Weights of a small masked image model: trained on telescope images of galaxies (Galaxy Zoo DECaLS).
Rows from block 6 of the encoder of a small masked image model, named by matrix and row number. Rows with one number belong to one neuron. Each number is 128 + 24 x the weight over its row's rms, rounded and kept within 0 to 255. All counts start at 0.
After each neuron's rows are labels from the 100 images, of 14848, where the neuron reaches its highest value: "strongest on" is what is common among them. Only what is clearly more common there than usual is listed. The data: telescope images of galaxies (Galaxy Zoo DECaLS). In brackets: how many of the 100.
# fc1: MLP up (encoder.blocks.6.mlp.fc1.weight, 512x128), inputs 64-127
# fc2: MLP down (encoder.blocks.6.mlp.fc2.weight, 128x512, transposed), outputs 64-127

fc1.98 [143 122 156 106 134 148 155 105  84 129 171 144 135 162 102 134  99 117 164 145 184 171 113 107 136 139 118 162 135  78  84 115 115 153 153 138 120 170 161 158 109 110 125 131 116 109 150 143 129 110 130  93 149 165 151 160 109 138 183 145 136 149 139 148]
fc2.98 [149 123 138 129 150 123 123 131  95 118 130 162 146  95 133  94 113 113 125 128 150 146 117 133 127 136 147 102 141 116   0 150 137 116 172 109 134 120  91 182  97 144 129 125 110 143 141 142 161 118 138 137 113 131 110 130 127 152  86 102 165 100 150 127]
strongest on: edge-on disk: yes (38); shape: star or artifact (29)

fc1.191 [ 86 153  57 134 122  95 146 100 150 154 150 131 122 113 156 108 139 108 119 138 111 171 132 130 135 151  97 161 135 153 120 159 119 108 136 152 123 152 111  50 101 119  77 102  72  93 129 139 120 168  88 142 132 106 110 109 102 105 118 141 114 157 133 129]
fc2.191 [160 116 169 115 108 188 185 130 169 110  92 122 171 118 144 181 133 124 129 118 146 120 114 141 113 120 120  86 168 145 118 108 119 140 148 116 108 110 113 187 120 120 119 136 124 127 125 102 140 125 125  80 130 129 130 156 141 141 165  86 131  84 120 136]
strongest on: shape: star or artifact (48)

fc1.76 [138 178 115 108 121 142  97 124 131 154 170 122 156 115 152 138 122 104 144 121 144 100 129 131 140 168 159 139 159 107 139 185 178 120 123 151 148  97 117 106 163 131 114 134 197 112 136 173 110 127 148 139 125 131 127 126 120 116 142 154 131 123 138  94]
fc2.76 [120 118 107 178 113 105 167 132 157  96 109  97 149 132 142 105 125 133 128 134 122  96 108 121 108 104 102 119 135 156 130 115 136  95 134 131  93 165 123  95 127 118 132 114 114 112 124  86 137 117 147 145 108 113 122 174 109 140 173 121 132 116 142 158]
strongest on: edge-on disk: yes (30)

fc1.31 [152 115  93 124 146  93 142  74 123  95 150 141 165 116 105 137 130 127 139 124 150 112 131 136 173 143 162 106 132 136 114 153 138 135 130 156 155 110 123 164 104 109 144 158  85 144 106  91 140 113 123 145 135 102 115 179 143 142  96 112 125 146 133 126]
fc2.31 [134 129 127 132 133 107 117 105 144 127 123 103 155  98 127 135 159 136 111 130 134 153 122 136 144 122 153 120 159 135  77 121 184 144 127 185 129 133 133  99 143 136 158 163 164 131 102 127 145 137 144 162  78  67 110  83 147 150  92 152 100 127 125 115]
strongest on: shape: featured or disk (60)

fc1.429 [127 113 116 121 144 117 122 179 109 121 142 168 152 122 115 100 139 152 132 159 123 113 157 185 125 140  93 144  94 143 106 130 138 127 136 101 121 149 152 122 108 109 128 139 110 130 119 122 165 100 110  98 143 145  81 115  92 125 142 129 136  81 147 114]
fc2.429 [124 127 108 148  98 128 136 145 212 114 165 112  96 164 178 135 129 148 130 153 120 153 107  96 114  78 129 133 177 151 149  75 124 124 111 133  98 187 148 141 115 183 105 129 102 148 158 114 140 130 114 160  92 128 115 112 110 156 131 147 106 163 124 128]
strongest on: edge-on disk: yes (37); roundness: cigar-shaped (35)

fc1.198 [133 157 124 107  99 127 134 117 113 131 155  93 125 138 134 103  98 104 104 110 164 116 150 140 145 121 120 110 123 151 115 130 147 120  78  93 116 173 144 127 131 165 160 127 129 136 145 149 109 141 160  84 128  97 141 118 159 159 151  96 115 150 171 125]
fc2.198 [ 92 128 105 154 153 111 136 153 109 118 122 103 124 132 137 117 133 142 148 136 111 103 127 121 125 129 122 140 105 204  43 130  83 130 141 128 133 139 152  98 117  95  93  88 170 110 135 126 100 120 134 122 181 125 131 113 113 108 156 139 163 159 141 129]
strongest on: roundness: cigar-shaped (27)

fc1.45 [124 145 130  99 107 124 155 130 105 125  89 163 135 160 136 120  89 109 138  88 134 117 147 138 183 177 147  97  93  91 108 134 129 151 133  90 127  99 147 153 166  99 107 102 136 122  88 136 135 156 128  67 149  93 151 156 116 156 141 131 141 134 150 125]
fc2.45 [140 120 133 134 128 139 146 150  98 160 160  57 128 150 127 148 123 139 166 142 130 152 112 102  66 124 131 153 166 116  47 127 111 143 170 108 106 174 134 118 139 114 109 138 118  86 125 116 149 148 106 186  99 132 137 138 101 140 147 186 145 148  75 141]
strongest on: shape: star or artifact (28)

fc1.303 [103 141 139  91 143 137 123 117 134 105 150 126 161 145 137 119 137 136 138 138 149 137 129 120 154 158 119 140  74 167 140 141 146 116  97 164 146 142 160 110 125 150 159 103 139 184 141 120 192 129 116 166 154 122 129 116 109 118  97 135 212 109 128 157]
fc2.303 [ 98 134 155  97  85 133 124 117 122 158 133  96 139 113 124 124 148 118 137 100 103 105 141 174 110 158 145 126 141 141 123 139 131 127 117 124 126 137  85 143 115 141 143 111 108 114 108 137 103 126 124 123  91 125 129 131 123  98 152 131 102 126 153 139]
strongest on: shape: featured or disk (64)

fc1.207 [ 93 134 109 149 132 138 133 125 123 141 118 106 135 122 109 100 105 104 139 130 166  91 137 177 121 132 191 124 131 117 106 167 115 175 130 139 132 115 112 134 154  98 141  96 117 153 111  81 116 163 138 169 101 116 125 148 131 146 120 109 108 124  83 168]
fc2.207 [168 136 133 116 122 118 141 149  85 152 166  95 148 147 108 121 132 146 170  99 136 135 111 120 145 102 148 102 116 149   0 107 125 156 116 130  99  99 131 138 110 139 121 156 122 105 152 130 151 118 114 143 137 150 105 123 106 150 108 154 121 136 133 116]
strongest on: shape: star or artifact (40)

fc1.211 [108  88 111 125 155 169 113 165 123 169 165  94 152 141 153 118 126 148 146 116 129 125 119 148  78 103  98 162 135 114 118 130 122 104  61  82 132 177 138 145 126 131 110 160 112 118 152  98 153 109 118 102 142 136 123 147 116 148 180  95 117 132 133 146]
fc2.211 [145 120 136 142 111  71 149 135 239 107 119 115 139 108 106 132 124 130 123 127 120 110 129 123 186 112 159 106 155 168 197 140 131 128 135 168 118 103 133 127 128 141 127 110 130 118 106 126 151 105 133 130 122 115 120 129 121 117  75 135 135 137 143 133]
strongest on: shape: featured or disk (60)

fc1.201 [143 114 112 151 141 172 146 129 140 111 119 174 141 133 134 105 141 137 129  79 155 138 127 140 130 125 107 151 120 126 116 141 160 100 129 157 113 133 100 106  91 121 118 110 121 139 104 121 151 111 115 100 134 134 135  73 115 125 123 147 108 126  90 135]
fc2.201 [120 132 155 128  98  93 141 125 158 154 164  54 142 110 126 179 128 122 131 120 103 152 148 147 147 147 138  68 131 143 131  74 136 147 153 127 122 115 154 116 148 131 135 117  86 123 131 147 138 128 139 129 135 134 133 191 117 136 167 116 139 103 138 112]
strongest on: shape: star or artifact (34)

fc1.258 [183 121 112 139  76 150 169 114 119 108 114 152 141 141 154  99 108 115 114 177 133 102 154 155 191 111 105  99 148 145 115 107 142 122 139 117 125  92 216  87 152 155 126 100 143 150 117 107 166 137 140 105 159 120 130 122 137  86 124 111 139 141 176 137]
fc2.258 [109 147 115 153 160  84 141  99 113 118  96 113 136 137 122 117 116 126 140 134 115 140 126 101 137 157 138 109 101 165  68 103 106 120 108 165 160 143  84 165 135 110 113 117 125 115 123 156  66 135 135 103 169 109 147 109 134 163 141 126 140 142 127 121]
strongest on: shape: featured or disk (61); edge-on disk: no (51); bulge size: small (28)

fc1.273 [152 129 146 138 120 113  99  96  98 170 149 130 151 164  86 123 139 135 145 144 125 117 134 159  99 134 141 129 131 163  87 120 150 185 144 127 172 140 152 124 133 129 143 107 152 118 165 153 123 129 124 114 137 146 118 112 114 119 103 112 121 133 163 121]
fc2.273 [122 127 162 121 126 115 153 131  55 112 107 119 121 139 154 131 130 148 119 131 151 127 110 152 142 130 138 123 118 123   0 128 169 118 143 141 119 159 143 145 114 129 126 103 126 154 121 142 142 144 134 138 123 108 132 129 124 147 107 144 144 116 102 126]
strongest on: edge-on disk: yes (28)

fc1.177 [121 132 124 108  81  94 111 155 108 139 135 103 135 133 121 114 106 106  95  80 168 121 137 171 133 116 115  76 121 141 111 156 155 155  97  76 127 145 152 161 148 126 139 130 141 120 121 110 130 138 155 111  75 130 149 107 124  88 150 129  95 118 157 147]
fc2.177 [134 113 121 136 165  87 159 149 103 128 142 132 142 114 116 125 148 138 165 111 125 111 123 131 155 109 100 170 132 160  29 111 113 116  75 152 115 115 139 122 109  99 107 136 166 144 104 143 128 117 139 128 166 138 116 131 138 135  96 148 147 121 161 110]
strongest on: roundness: cigar-shaped (50); edge-on disk: yes (43)

fc1.85 [115 158 149 104 172 126 149  74 113  98 110 154  95 124 132 131 139 130 115 122 132 141 139 134 132 121  97 123  96 130 112 173 125  75 185 120 101 132 159 121 150 137 147 179 174 122 129 127 108 149 116 116 159 100 127  99 139 138 183 139 122 100 112 131]
fc2.85 [170 141 121 132 107 133 121 104 113 132 118 130 114 102 154 132 154 138 122 135  82 180 125 100 170  81 152  79 117 129  81 146 138 139  99 121 128 168 112 140 143 143 138 136 115 166 126 151 162 122 118 118 121 130 122 154 122 112 161 122  85 104 112 176]
strongest on: roundness: round (54)

fc1.289 [161 140 124  90 143 107 115 145 118 150 108 181 155 106 145 124 146 117 157  94 154 169 125 144  99 115 133 150 179 146 130 117 136 157 120 114 129 114 137 120 141 122  99 155 152 106 132 127 182 126 109 122 164 140 115 142 122 120 134 155 128 115 117 137]
fc2.289 [101 126 140 121 107 170 172 152 199 112 132 106 106 115 137 142 116 139 106 133 108 104 113 127 191 174  79  93 148 104 167 146 163 123 142 147  86  98 108 136 138 144 142  91 128 155 120 143 121 134 142 149  97 118 140 156 133 171 125 130 126 145 108  98]
strongest on: shape: star or artifact (48)

fc1.308 [109 105 120 118 102 152 125 117 126 147 124 158 151  97 122 148 154 140 117 118 133 143 128 141 174 106  92 144  90 137 121 167 164 128  98 130  88 103 198 117 154 119 131 128 164 140 118 109  86 101 152  97 164 121  92 133 164 114 169 136  94 100 145 135]
fc2.308 [140  99 157 179 111 151 139 131 172 122 135 126 124  94 148 129 178 147 136 164 102 165 129 109 100 108  94 171 156  70 120 139 128 111 136 134 118 172 136 133 120 112 114 166 139 131 154 126 153  84 127 155 128 145  92 120 150 159 141 160 115 108 106 176]
strongest on: shape: featured or disk (67); edge-on disk: yes (33)

fc1.452 [134 125 138 137 115 159 111 122 127 146 105 120 145  77 143 108 161 154 101 108 120 130 124 106 110 133 105 151 104 132 107 148 157 129 107 103 135 137 141 143 107 124 132 146 115 128 128 132 140  93 178 136 139 115  80 145 179 155 157  97 131  92 122 154]
fc2.452 [115 117 123 127 124 139 161 143 153 119 141 132 118 144 125 162 129 149 136 128 138  90 117 115 118 116  89 151 154 131  81 120 131  76 100 172 126 170 153  88  92 102 101 191 137 107 154 112 127 131 119 127 145 159 138 122 110  72 135 136 145 132 132  85]
strongest on: shape: featured or disk (64); edge-on disk: no (53)

fc1.12 [112 144 126  83 125 151 105 161  92 136 121 109 128 166 139 161  67  91 140  99 147 108 151 176 110 109 154 144 105 140 112 141 137  97  88 100 147 151 114 127 151 102 163 145 160 128 122 132  68 160 124 115 145  96 176 135  97 139 140  95 138 160 137 103]
fc2.12 [132 138 134 145 115 143 154 154 155 154 121 132 122 126 138 119 137 136 124 120 129 144 109 143 100 156 110  93 133 124  86 118  97 129 158 105 131 146 114 145 122  98 124  99  88 129 156 125 143 119 125 117 123 138 119 148 108 129 144 109 134 135 136 133]
strongest on: shape: featured or disk (66); edge-on disk: yes (28)

fc1.236 [169 155 110 152 121  89 103 101 158 126 156 149 128 158 134 144 142 118 162 123 175 107 130 167 128 131 171 125 120 124 126  73  87 122 113 136 154 134 158 122 118 130 146 119  94 127 130 152 161 108  93 101 171 145 129 117 136 141 166 135 157 105  50 156]
fc2.236 [ 93  95 103  94  98 159 111 135 189 140 130 141 109 122 145 130 129 131 134  96  93 140 140 116 158 149 104 108 140 146 132 143 179 137 146 162 113 126 126 112 131 135 142 129 137 143 107 117 149 144 151 160  90 131 131 184 118 129 124 110 142 151 129 123]
strongest on: shape: star or artifact (45)

fc1.380 [ 81 105 106 117 121 153 137 100 153  98 111 139  57 130 122 106 112 125 149 192  92 116 146  93 152 103 108  87 116 156 114 136 136  73 107 144 129 148 115 146 115  87 136 131 150 129 115 136 150 127  95 118  97 117 101 135 119 122 105 149 138 151 152  89]
fc2.380 [161 144 168  92 153 124  98  97 102 146 137 154 183 128 130 158 124 109 140  81 107 133 144 122 114 128 126 222 127 162 112 129 135 115 104 145 130 166 145 109 117 121 156  95 160 101 126 152 114 127 113 143 130 128 112 115 128 106 147 115 143 128 107 150]
strongest on: roundness: round (47)

fc1.139 [144 127 131 112 125 130 157 153  90 155 133 102 135 123 128 131 105 111  98 161 172 146 145 169 145 150 133 146 129  99  88 180 165 146 146 176 143 122 131  90 140 159 141 152 159 164 101 146 154 169 139 145 120 101 125 149 136 130 153 147  91 124 137 179]
fc2.139 [131 155 120 159 163  92 124  91 142 130 111 141 115 140 117 114 114 118 143 135 148 139 133 103 155 144 109 101 132 163 101 131 122 124 100 184 132 147 110 131 126 138 132 133 103 154 112 137 131 108 141 133 157 120 111 151 137 129 107 161 116 147 161 144]
strongest on: shape: star or artifact (44)