From a checkpoint of a small masked image model: encoder patch size [8, 8].
Rows from block 9 of the encoder, named by matrix and row number. Rows with one number belong to one attention dimension. Each number is 500 + 40 x the weight over its row's rms, rounded and kept within 0 to 999. All counts start at 0. Numbers have three digits each. After the name is the row's rms in percent of the matrix's.
# q: attention query, key and value (stacked) (encoder.blocks.9.attn.qkv.weight, 384x128, the q third), inputs 0-127
# k: attention query, key and value (stacked) (encoder.blocks.9.attn.qkv.weight, 384x128, the k third), inputs 0-127
q.31 104:467479460421511509488509584430415506549460470531528454511485510522484452455493465473515469490507504538496483491513441511490395489571502527482511451530512550576465470482504463493480502510540575380525535495483507464582503515511481416534572469485512498532565515448437470566491607530492507480449580557480522514474492449505528461497498516491499470514513425478506475455557489455501517421495
k.31 104:491459524494477499470570496483454507417488464470472505429589464471444474490520461467515467514531445444476462462551504550577556489523510504416489441543499500541519477455565448579500486471573564509470490503493533536565471538514449515525519556535557534459531494413486486544502481535475476529439427512512535525464497514469437554580495478403499521498547475506512530458460523518448517427523
q.32 096:496497474455526452448548504584543495433532472498499506446464482442421447504501537465487488457505444467531479542501512510500498490530508452475496488572461477495477495529460531467484539457454458546428452505501574546487513494465501556479518510498467472581512545526522465413557565493432502513438514530502619537537507573473500481430542499511518496474552442507474580541512491566488448479605
k.32 095:389481470503481486453532454533542490463587509471520643526437509492510568459448490481434514495439543507509491519510522486422502524522552473579525556470448573512559552435487427473491503513461434495438561467553464449497529482430509562494587483494481460441498459520515510448521463512503525478559466545507529527505496505498462524450448517523495513512441486514475491536506495518543497476527
q.33 107:440516482441524545530449523399429499552500539492517505443506520572531489479441457513536490500587499500503474512499467484466494461539490587448552478512495551626502470455475537508535521518546489507529442502523467510555491482514486541520597418501500561450569519441486511526578519533585486461484540438462538529454505459489498472511509510515470459572467516434539496455500450468484518520464
k.33 105:512491510482472511585492507479491440475454509498449488468610499528474535517511438467547490511545441413456486459541488497561571470501525577425500467475472476566458399479529498603538541491568537497505515522507468529526512463555496514525499469533547573511548506418485479534512437514451473466492477475492467464456573477463453498570476482412472488482521488500512511451465519574468524503462
q.34 093:542509492500487455476539467586532475483562462505454524535464477428422502582586526421510529477442466518493513508470557503511529541479497452517472500523462513434454508511495515501446497510457445548476552451499574527437501483487561481487459521470470467574510527546518511471515533467386475538456499561537552485542535566473543544433555484515551562475558450475491544525510545549499470493565
k.34 092:433522422475510511478524525498487497555546507443493560533457508505559535527479491475470530526479515552505530539491489436423426549506565465569526553479489642499520557458472415470488445463434489477512557477467450474496519499455518506506553514456459410490448507543533506529491478486502520525546504533500527602456473557517532479435506491538513513512395475460533461542486508441497520512493
q.35 093:451474476481520517505486561414450505470421546504592480434488480540511417400426436524486448497527521517539471470484427515503388488508501524495519445575495457535547509493496464475536511444520565437476491534541462493586522584524463493510494475511505535511482491479426487568519534530560522479469562477515525472466458433496491464513486481536507445522551476523519455485531454448505533460494
k.35 094:482489557582500481487510486517460512411479463525553511503499461481472462386516492470477460444496456511488449439521465588516547486524470527514476479553516456508528467473521494543500559500551501527424487542508556467559466563529485547531486529507517573478496472434480504453562509562504466473451513519490549434574451439476443567574458501469507475500628507565510507452550496511502502501518
q.36 101:550478519515490452507568471609578493466473431506457510566518476454453528523587544500480492506418536454475556483511527555560535523442525432537443505467513466427467532544513485527484492493451512469498561486498550504477505508549537454477426566508503436565440465549527477478421517474432496504532441566547475499565494511493530540491518494484532536425524521548466531534498544540524476480522
k.36 100:493469450503515493451535470526550561530516471488530497526451470480527484497437543552481508521492554536567536566492496550448433541475483435568500532546518525480505605513453484425465411485424489479497483472527528493490535536465443520459491529466447445481411490580529473519465543424542521530501510520545535576553459542490566476401520485546546511492455508519460495561501466450509464514503
q.37 096:471518521482546473527463470524568517498604546496461526469510523516453550531497540501532551491554421474519503561487566483447583478528505513464489542508445476511472457481479561513518547506490406567457477484509523539446496434462520578518548457487485555450530546505587510384604500504496491490475496434482546520547533538477483513447520534492472529483468500451542540501446483508466492579516
k.37 097:461510490483497513556481547479544462529535610534437518498487617561509546531517514495445472520493535474442530487494546417436506524486562526551487529394451525512457442528480495490533527558498484457511553516536401504447519439450554506509532456482506482529523485522529518491516436509494522490594486485452470514457583520488502468487474544502440517513416484465562482488479524554547553493473
q.38 103:535470476488495443535532457571572476487530467506468560496491475502421530533552487453540516478497453468518541529465577534531558525456498507482454542535437483457433492497476543498520548460455430557439522478539530534443511489503527545476488484477473483542473524542579509437570512485429479533460478473544567477587537581446514556422541505510550556478543515458529537545464544535469479540538
k.38 099:378498446489475510525501528479537489520528591495464541515467551531543540480457479489446510484489502548506527535490512472421422575508514512568508553471425599495472516473457451456525491502426469476502536477510415447482543482481517550500559522459454459488401482566522495492520480491551497470577527499480468553512524541514539492436486537511516517531398469486558453537498495486529531509444
q.39 093:567502513533474504448575506567520497456510453513475511548480474426477469554574541425455471488420488538491512495492519515528484516474490426535468490505518510409480535538506460454445490511449528523501568483490570515452518511480543453475447573491494423596473510523472500483447521449415499556489505585535513480516520588529546507466518489511541528471565462512453524545532531553519469449566
k.39 087:443527466511514488430541486527467526529553470448529554544430457467527504518493528518463562506455530586545504563448479474444437494514498425555536521522513598457556593477480443433465470458422476528503474475475512498486525535475511525480536527492449417453457498545486507478496515483504534517496518538541562571473422534551532491445506502555545512519442472501467480585469521434471506484539
q.40 111:447500496470541491478482515480502472518581523500528518423475498512440490517456486473539513465547414516548467550503544457467519507553502539463524496555450517575467466453454514500518541491502442551467457478513523540489501494435468565480570410476462552478561573505540510435609492503498496488437547445457589533491547568462507485464522495507463518527515457411547527487494453526432492523557
k.40 111:411522475461470486532498525455500448462535570504445562493536593543485550492517461473473514483493492504436473480534527424492511524510558560486527528439439553517535439442508438549539567501518476513466532518505381496503503409454569549510556446501516501505535503484491560497528419554473501492574468489453497516457572472492429484517474553475448500522452473461557490474465516515519526491466
q.41 093:544479551575493495553478417542577501493558494509442569522534472514494601562548515508514562518481488482484555512466565506514634506432505489502478581437480474455481490506524546534505490519467457568505482477521520522406498469508520536474473494521505515427446486548578530435511422487472472511526424442514466489550522546483511543482504479486487529485485559479516521538470534541505471564491
k.41 097:496509444476528510583436535475565498571498564546472470529491564536542510544496511544479532530512522525519562537467498462449447515466484504550512515473468514490422500574451523436531478527439484473561508503491438480444554460513553466459483458480455465545434522569510497511485528465522511462542554463495469554482555526509582451437546526580515480526392517438508485560496501476517525549438
q.42 098:448492472438524527504465547402440493531466524514545489435494514565519480457420464490557496490574468524527467529492443486482447462562499568448558473520494545630511475469490513501526496488556520455519448506500479506572487495506450513502600432484513545479569548450482492527575554534562501472471567458472548543468505464485501451517511504486472446565477478439515501466527459475461528488486
k.42 105:482463524485459495553521502486478444448490499490462512439618489519448534499526447475542466502534454425447465461541516507558579474526527572421502456511470497540492423474558483611524555497577513518477501516514474534534512471544483503511505489550552568480546493426481494530520465548441453491482430473483490479475527473457438531581466499412464470505543491495493514458472528573465514469493
q.43 108:510483494490517451490528474574544475490544463505481535497458477480411501560532487430546506470487420516533528536461549515538559517500526485521483528561442479475425492496468533512487524478454455537460536450488560559487514493461513519459504480470452494568510558540556488431566532475399486525451526511521602497564542584462524540431541497501549549508561444473501536528502528532466475500593
k.43 098:371498423491479487505517489496507466494531534462473574516465527531540544476485471475445519500459523545493522521498523450447466569521568521580519520496430641494522514436489407502510485482449464471500549498507392472508532472450530543490587488463452458461452474539513528486518467521519497480564481515469533548465503524515511541470476529558502499536423472478564467556494517475526537488473
q.44 089:499471512447528463542505434540564492507536475518450559486528498524422585526521480474575555503515470467517544530464552512524595464538530526453531558487443528552435465471482530557504539487500447508496495433507513522494489449512469541449575446517505510460552556500611500430585511494461474485492491466512574544570537531431504528467542520480506483515500487438514566515467515561463485547522
k.44 092:426434475459466489563523489474534457519518555520441523449542567549510544564469410479508498556534530456500551515512520479505534517503547534485543505451407594548440470505489454525518493512479491448509550482547386493497570459475498495454542479512493513502476510503526512555458447471486477507547454472509451557428599528469516485493489520452462461516394495449491452530461491528524531496477
q.45 104:571488529573471494511521447574571514469511493496475513538501478448518514524563541526481507533445559465481543469499521529527547510417483429557438557435507443389499516556537504485488467503459494508512534501503495495436510512509525479484394582518502473512413437557514507464399464492459498522564438515541430469531499524508496530512468484488509542439491552576477486539477543514532484526487
k.45 106:528529489529522500459461493524534548565514515509537461543414496486522453479484571553478510480487547548545507535461477515430439508476448442571495531520530459444503555569453547370490454522427465487534474491499568475457506539496511470480465519482451448529456497589503489471507574446561516497494559507512516525537451512532582450448529515594538498498494524513469488570530460457517474531505
q.46 097:513547489554444500421526530550490546426511519473478461517509543415538444485537605495398463494453492511467433503526515485478461488513504430509478464488522471417557541542498444439492518493497494523489506551453521451478510474454522499545474635523494415538478471505459480468425506502473530510507485601477486514468475531569467451524491539500502508463495467575464512518490510505568497465543
k.46 098:566519538533524493385538486544465526489555425498574540533376479452489496509510566515478518497436551532567482540441518494486478456493526395545480541473541450444567547457497537452445473531491481537484481460502564517459466533449493494512498514508489456471571514507501526436524509512494555548481516529551506437503451537542492468465514467516501570473550501532470548499540510515514485485595
q.47 101:560546533549463519525518436573548526507569488501416513562535512460543586567576577513474543529467527457447535479514555469482584501451500458520476543391522505442487513518517525519477473546490476532543528470473511489417477438506547482524465568507511479465476469531543516473442464487463482507566426529505428495511522510524496526524482504489487544445420546526487512506456561526536496550473
k.47 104:581531479462547520515472502499540523612502510502490453504483500513541509593489548566529510554526532502541554554452508446481461481449494448485493519469546474478451532558451546412486441517457506484573468452488517535443513493484506449465453486486484469544502525559529467545452521413502537518509531466552481523457531586516600416447554467553484511485421521441481493530468502483503493532498
q.48 115:541455536518513465551509440543571448514480445541478539548463426529433565527546439502550525503438487505521599476473517538582554530429521495565443576511462481466437507506523518547492464485451518469501559461511529531471502551530507441447429464493489515518441508547539497500502486480463476515504494469555497443588501546442545567472497452478550556492570524506503462531510554525468484527506
k.48 109:426490420499513502540480488455522509539492552490482471514513512518560495458510492508475488494495494585509555511519473529458432573488468537562518489550468577485481527539484468455516468484435496476527498505510441451530542497524530496461508490475461435505349486555497498525492539490586465469525518474466525616527485495488557536476518531607533471539446493473534461556503472412503520522417
q.49 068:476477522434533492562465548437488485551440508506534503533489489603483544461480421532597543493535502507519557469496465532542499478518524565506510510482501544584434477447544509580523473503551551392502529476482458547581493502545461442500556416492516568462537559476543488556537553513525483454464559445514469493537488442464511514525497503471497492537506497459540463464526501486473524522441
k.49 075:503440487518466501579498488460487501482452569515446411437657486514447502480518481503531458511556465485458498452560504546568535521510459556456480448559482512543468417556541464574537525482534548469500472539495465542529497512537490490491498514511552550546426501470495484570493499494524447516461453471474480556482527480458510553602508484440479455513517494478517494464442504488463533450473
q.50 094:526471495444504439468551517593533489491514406506462493537481490443399498550573515447540496487473449485488519523503514523525524505516506471505477484545468483483415482530488501514459522485468510500461560461468584548481511488481521479484498510475474470589544534532521473475513585472410496521438512558516567529581537553453561532431545485476537547464555416501493553509527523528482478463585
k.50 081:378448431487439504465580483516490520493552480434459560488530516492509509486465464472454505532458529511496496557535520504455489564501545464547516494500442621498539563476493409491495461463449503471489537485503457525524545486421457543503578515473471421458453459514530510524469482526514522490523431539487559613479488547486499532442462509486494525509413477506521506536473502467509530445514
q.51 081:494519478483472535424477567438457471513539554486525435463489540515543409519404475503483468500532485558533410539560485382449441541535505489464516432531515493533559530486476504422483459528521517513529477498499467550476514528398524490548517453455496537506557498510466527571454482496538529558445546515441490511437499521552464426524485478520518498529453457473473435487484458496484488472526
k.51 088:495616521495514506446490514494457500473525467490523531511482513476500519470528548502453536446464463525455401508539511399503491491536541522440529494463570417509584518448513524533475559491544491559490480510463523527533453429512559518526522448504494495467626493476482538449539479558469513495469525508402545444498451438562414497553480493530476508489545487505489566466536516520499453496522
q.52 112:549465513524514454490529462584568449489514443504466538484503439482422487571516470458553542480458457479525530538491551523580568541448489489498482532544464483462448521506473532503484484467444484560474508471506562567456507510486494522440434482489478484545468544549563506456506479477430488543472467473548542478551526603452529546437542463506543540479568512475475549549500530568456450516568
k.52 099:395499410480471487520483500505546496515542530485462529560498538535538533488469500498442528484455520587484520538525498485426440572504506519549542534501460601495506567501475447453514493474420460479522541514471428448490560482469543522451556485455432420500410471571538510500496502502541497486547520489492480580513492493509528500452498531574531460549432488488475466555508496433522500525445
q.53 086:470546494447516485536512518529511577498518497515487515541516552440500566469610608526469503499529482460443497490450512518419508423575508467489511524424489487487476447518517521522531576525522454481467497491493532457504489413536509496556571572533529481458511502478504441416545589515463505427516511520464528577542496442488487512519491590460456491458458489539539555491490515500532540512464
k.53 078:554371540547501494482541475502495521507509529521504522453460492508462493545505499508522442566540574397513557492433538520519556476462519431538461517444475485493458428542488526479496438541543507453505486461590542561432473554471444461503480548539527523505519513466520464497477466481462538516497454541538505496479555584441514490496491489421450568475501507486532490489478484592507526439559
q.54 106:554485527525514450448559487604559480483531426494466497526481470433422489570553511434520518494447450512520536519517551502560537535486521448516472520531497510438446530517483514493445486482446507538489538467481581549461507523468510494468461517492477448579490539553536498465487523461418490553463505557532544490545541581485543520434551462492543550468563464513473535528519534551484447478587
k.54 102:416514414458494492468521485517527494534551509469486544553484494483550545506462496513433531503441547573502520538526510464454445564520531476548550534497494619476529594489478430441477451458423466488496538495474448470495524496447548507461570496479450403488428494571506502524449506495523518503522483513507512593473470524517507497448521508574536485524413478479494468550493515428516494486491
q.55 091:502490537487522460567473438545570495534574477489468539534525506488462601564544507488572604505510446458498536537483582498500615484513503500486481547452466500484421468486490571566511512529484425560492500453481531532447480432503520504498512479490481526465525523530608524423554484502453468499487460477496520521568555534479508554455525505493503545473494483482544534492455509515479487581517
k.55 099:479481436455490507567477526467524476556510571498432464493533591553526524566476473498500487545525543482469557517498510430455467535492566510528495512454453579512429475543488485485538464516460515430534539492519399485465524465458528443495525469489477464540487501550547485571439483456515509516550462473477480579447573551473530474462496517508443503502396515427560455527481503506529551497445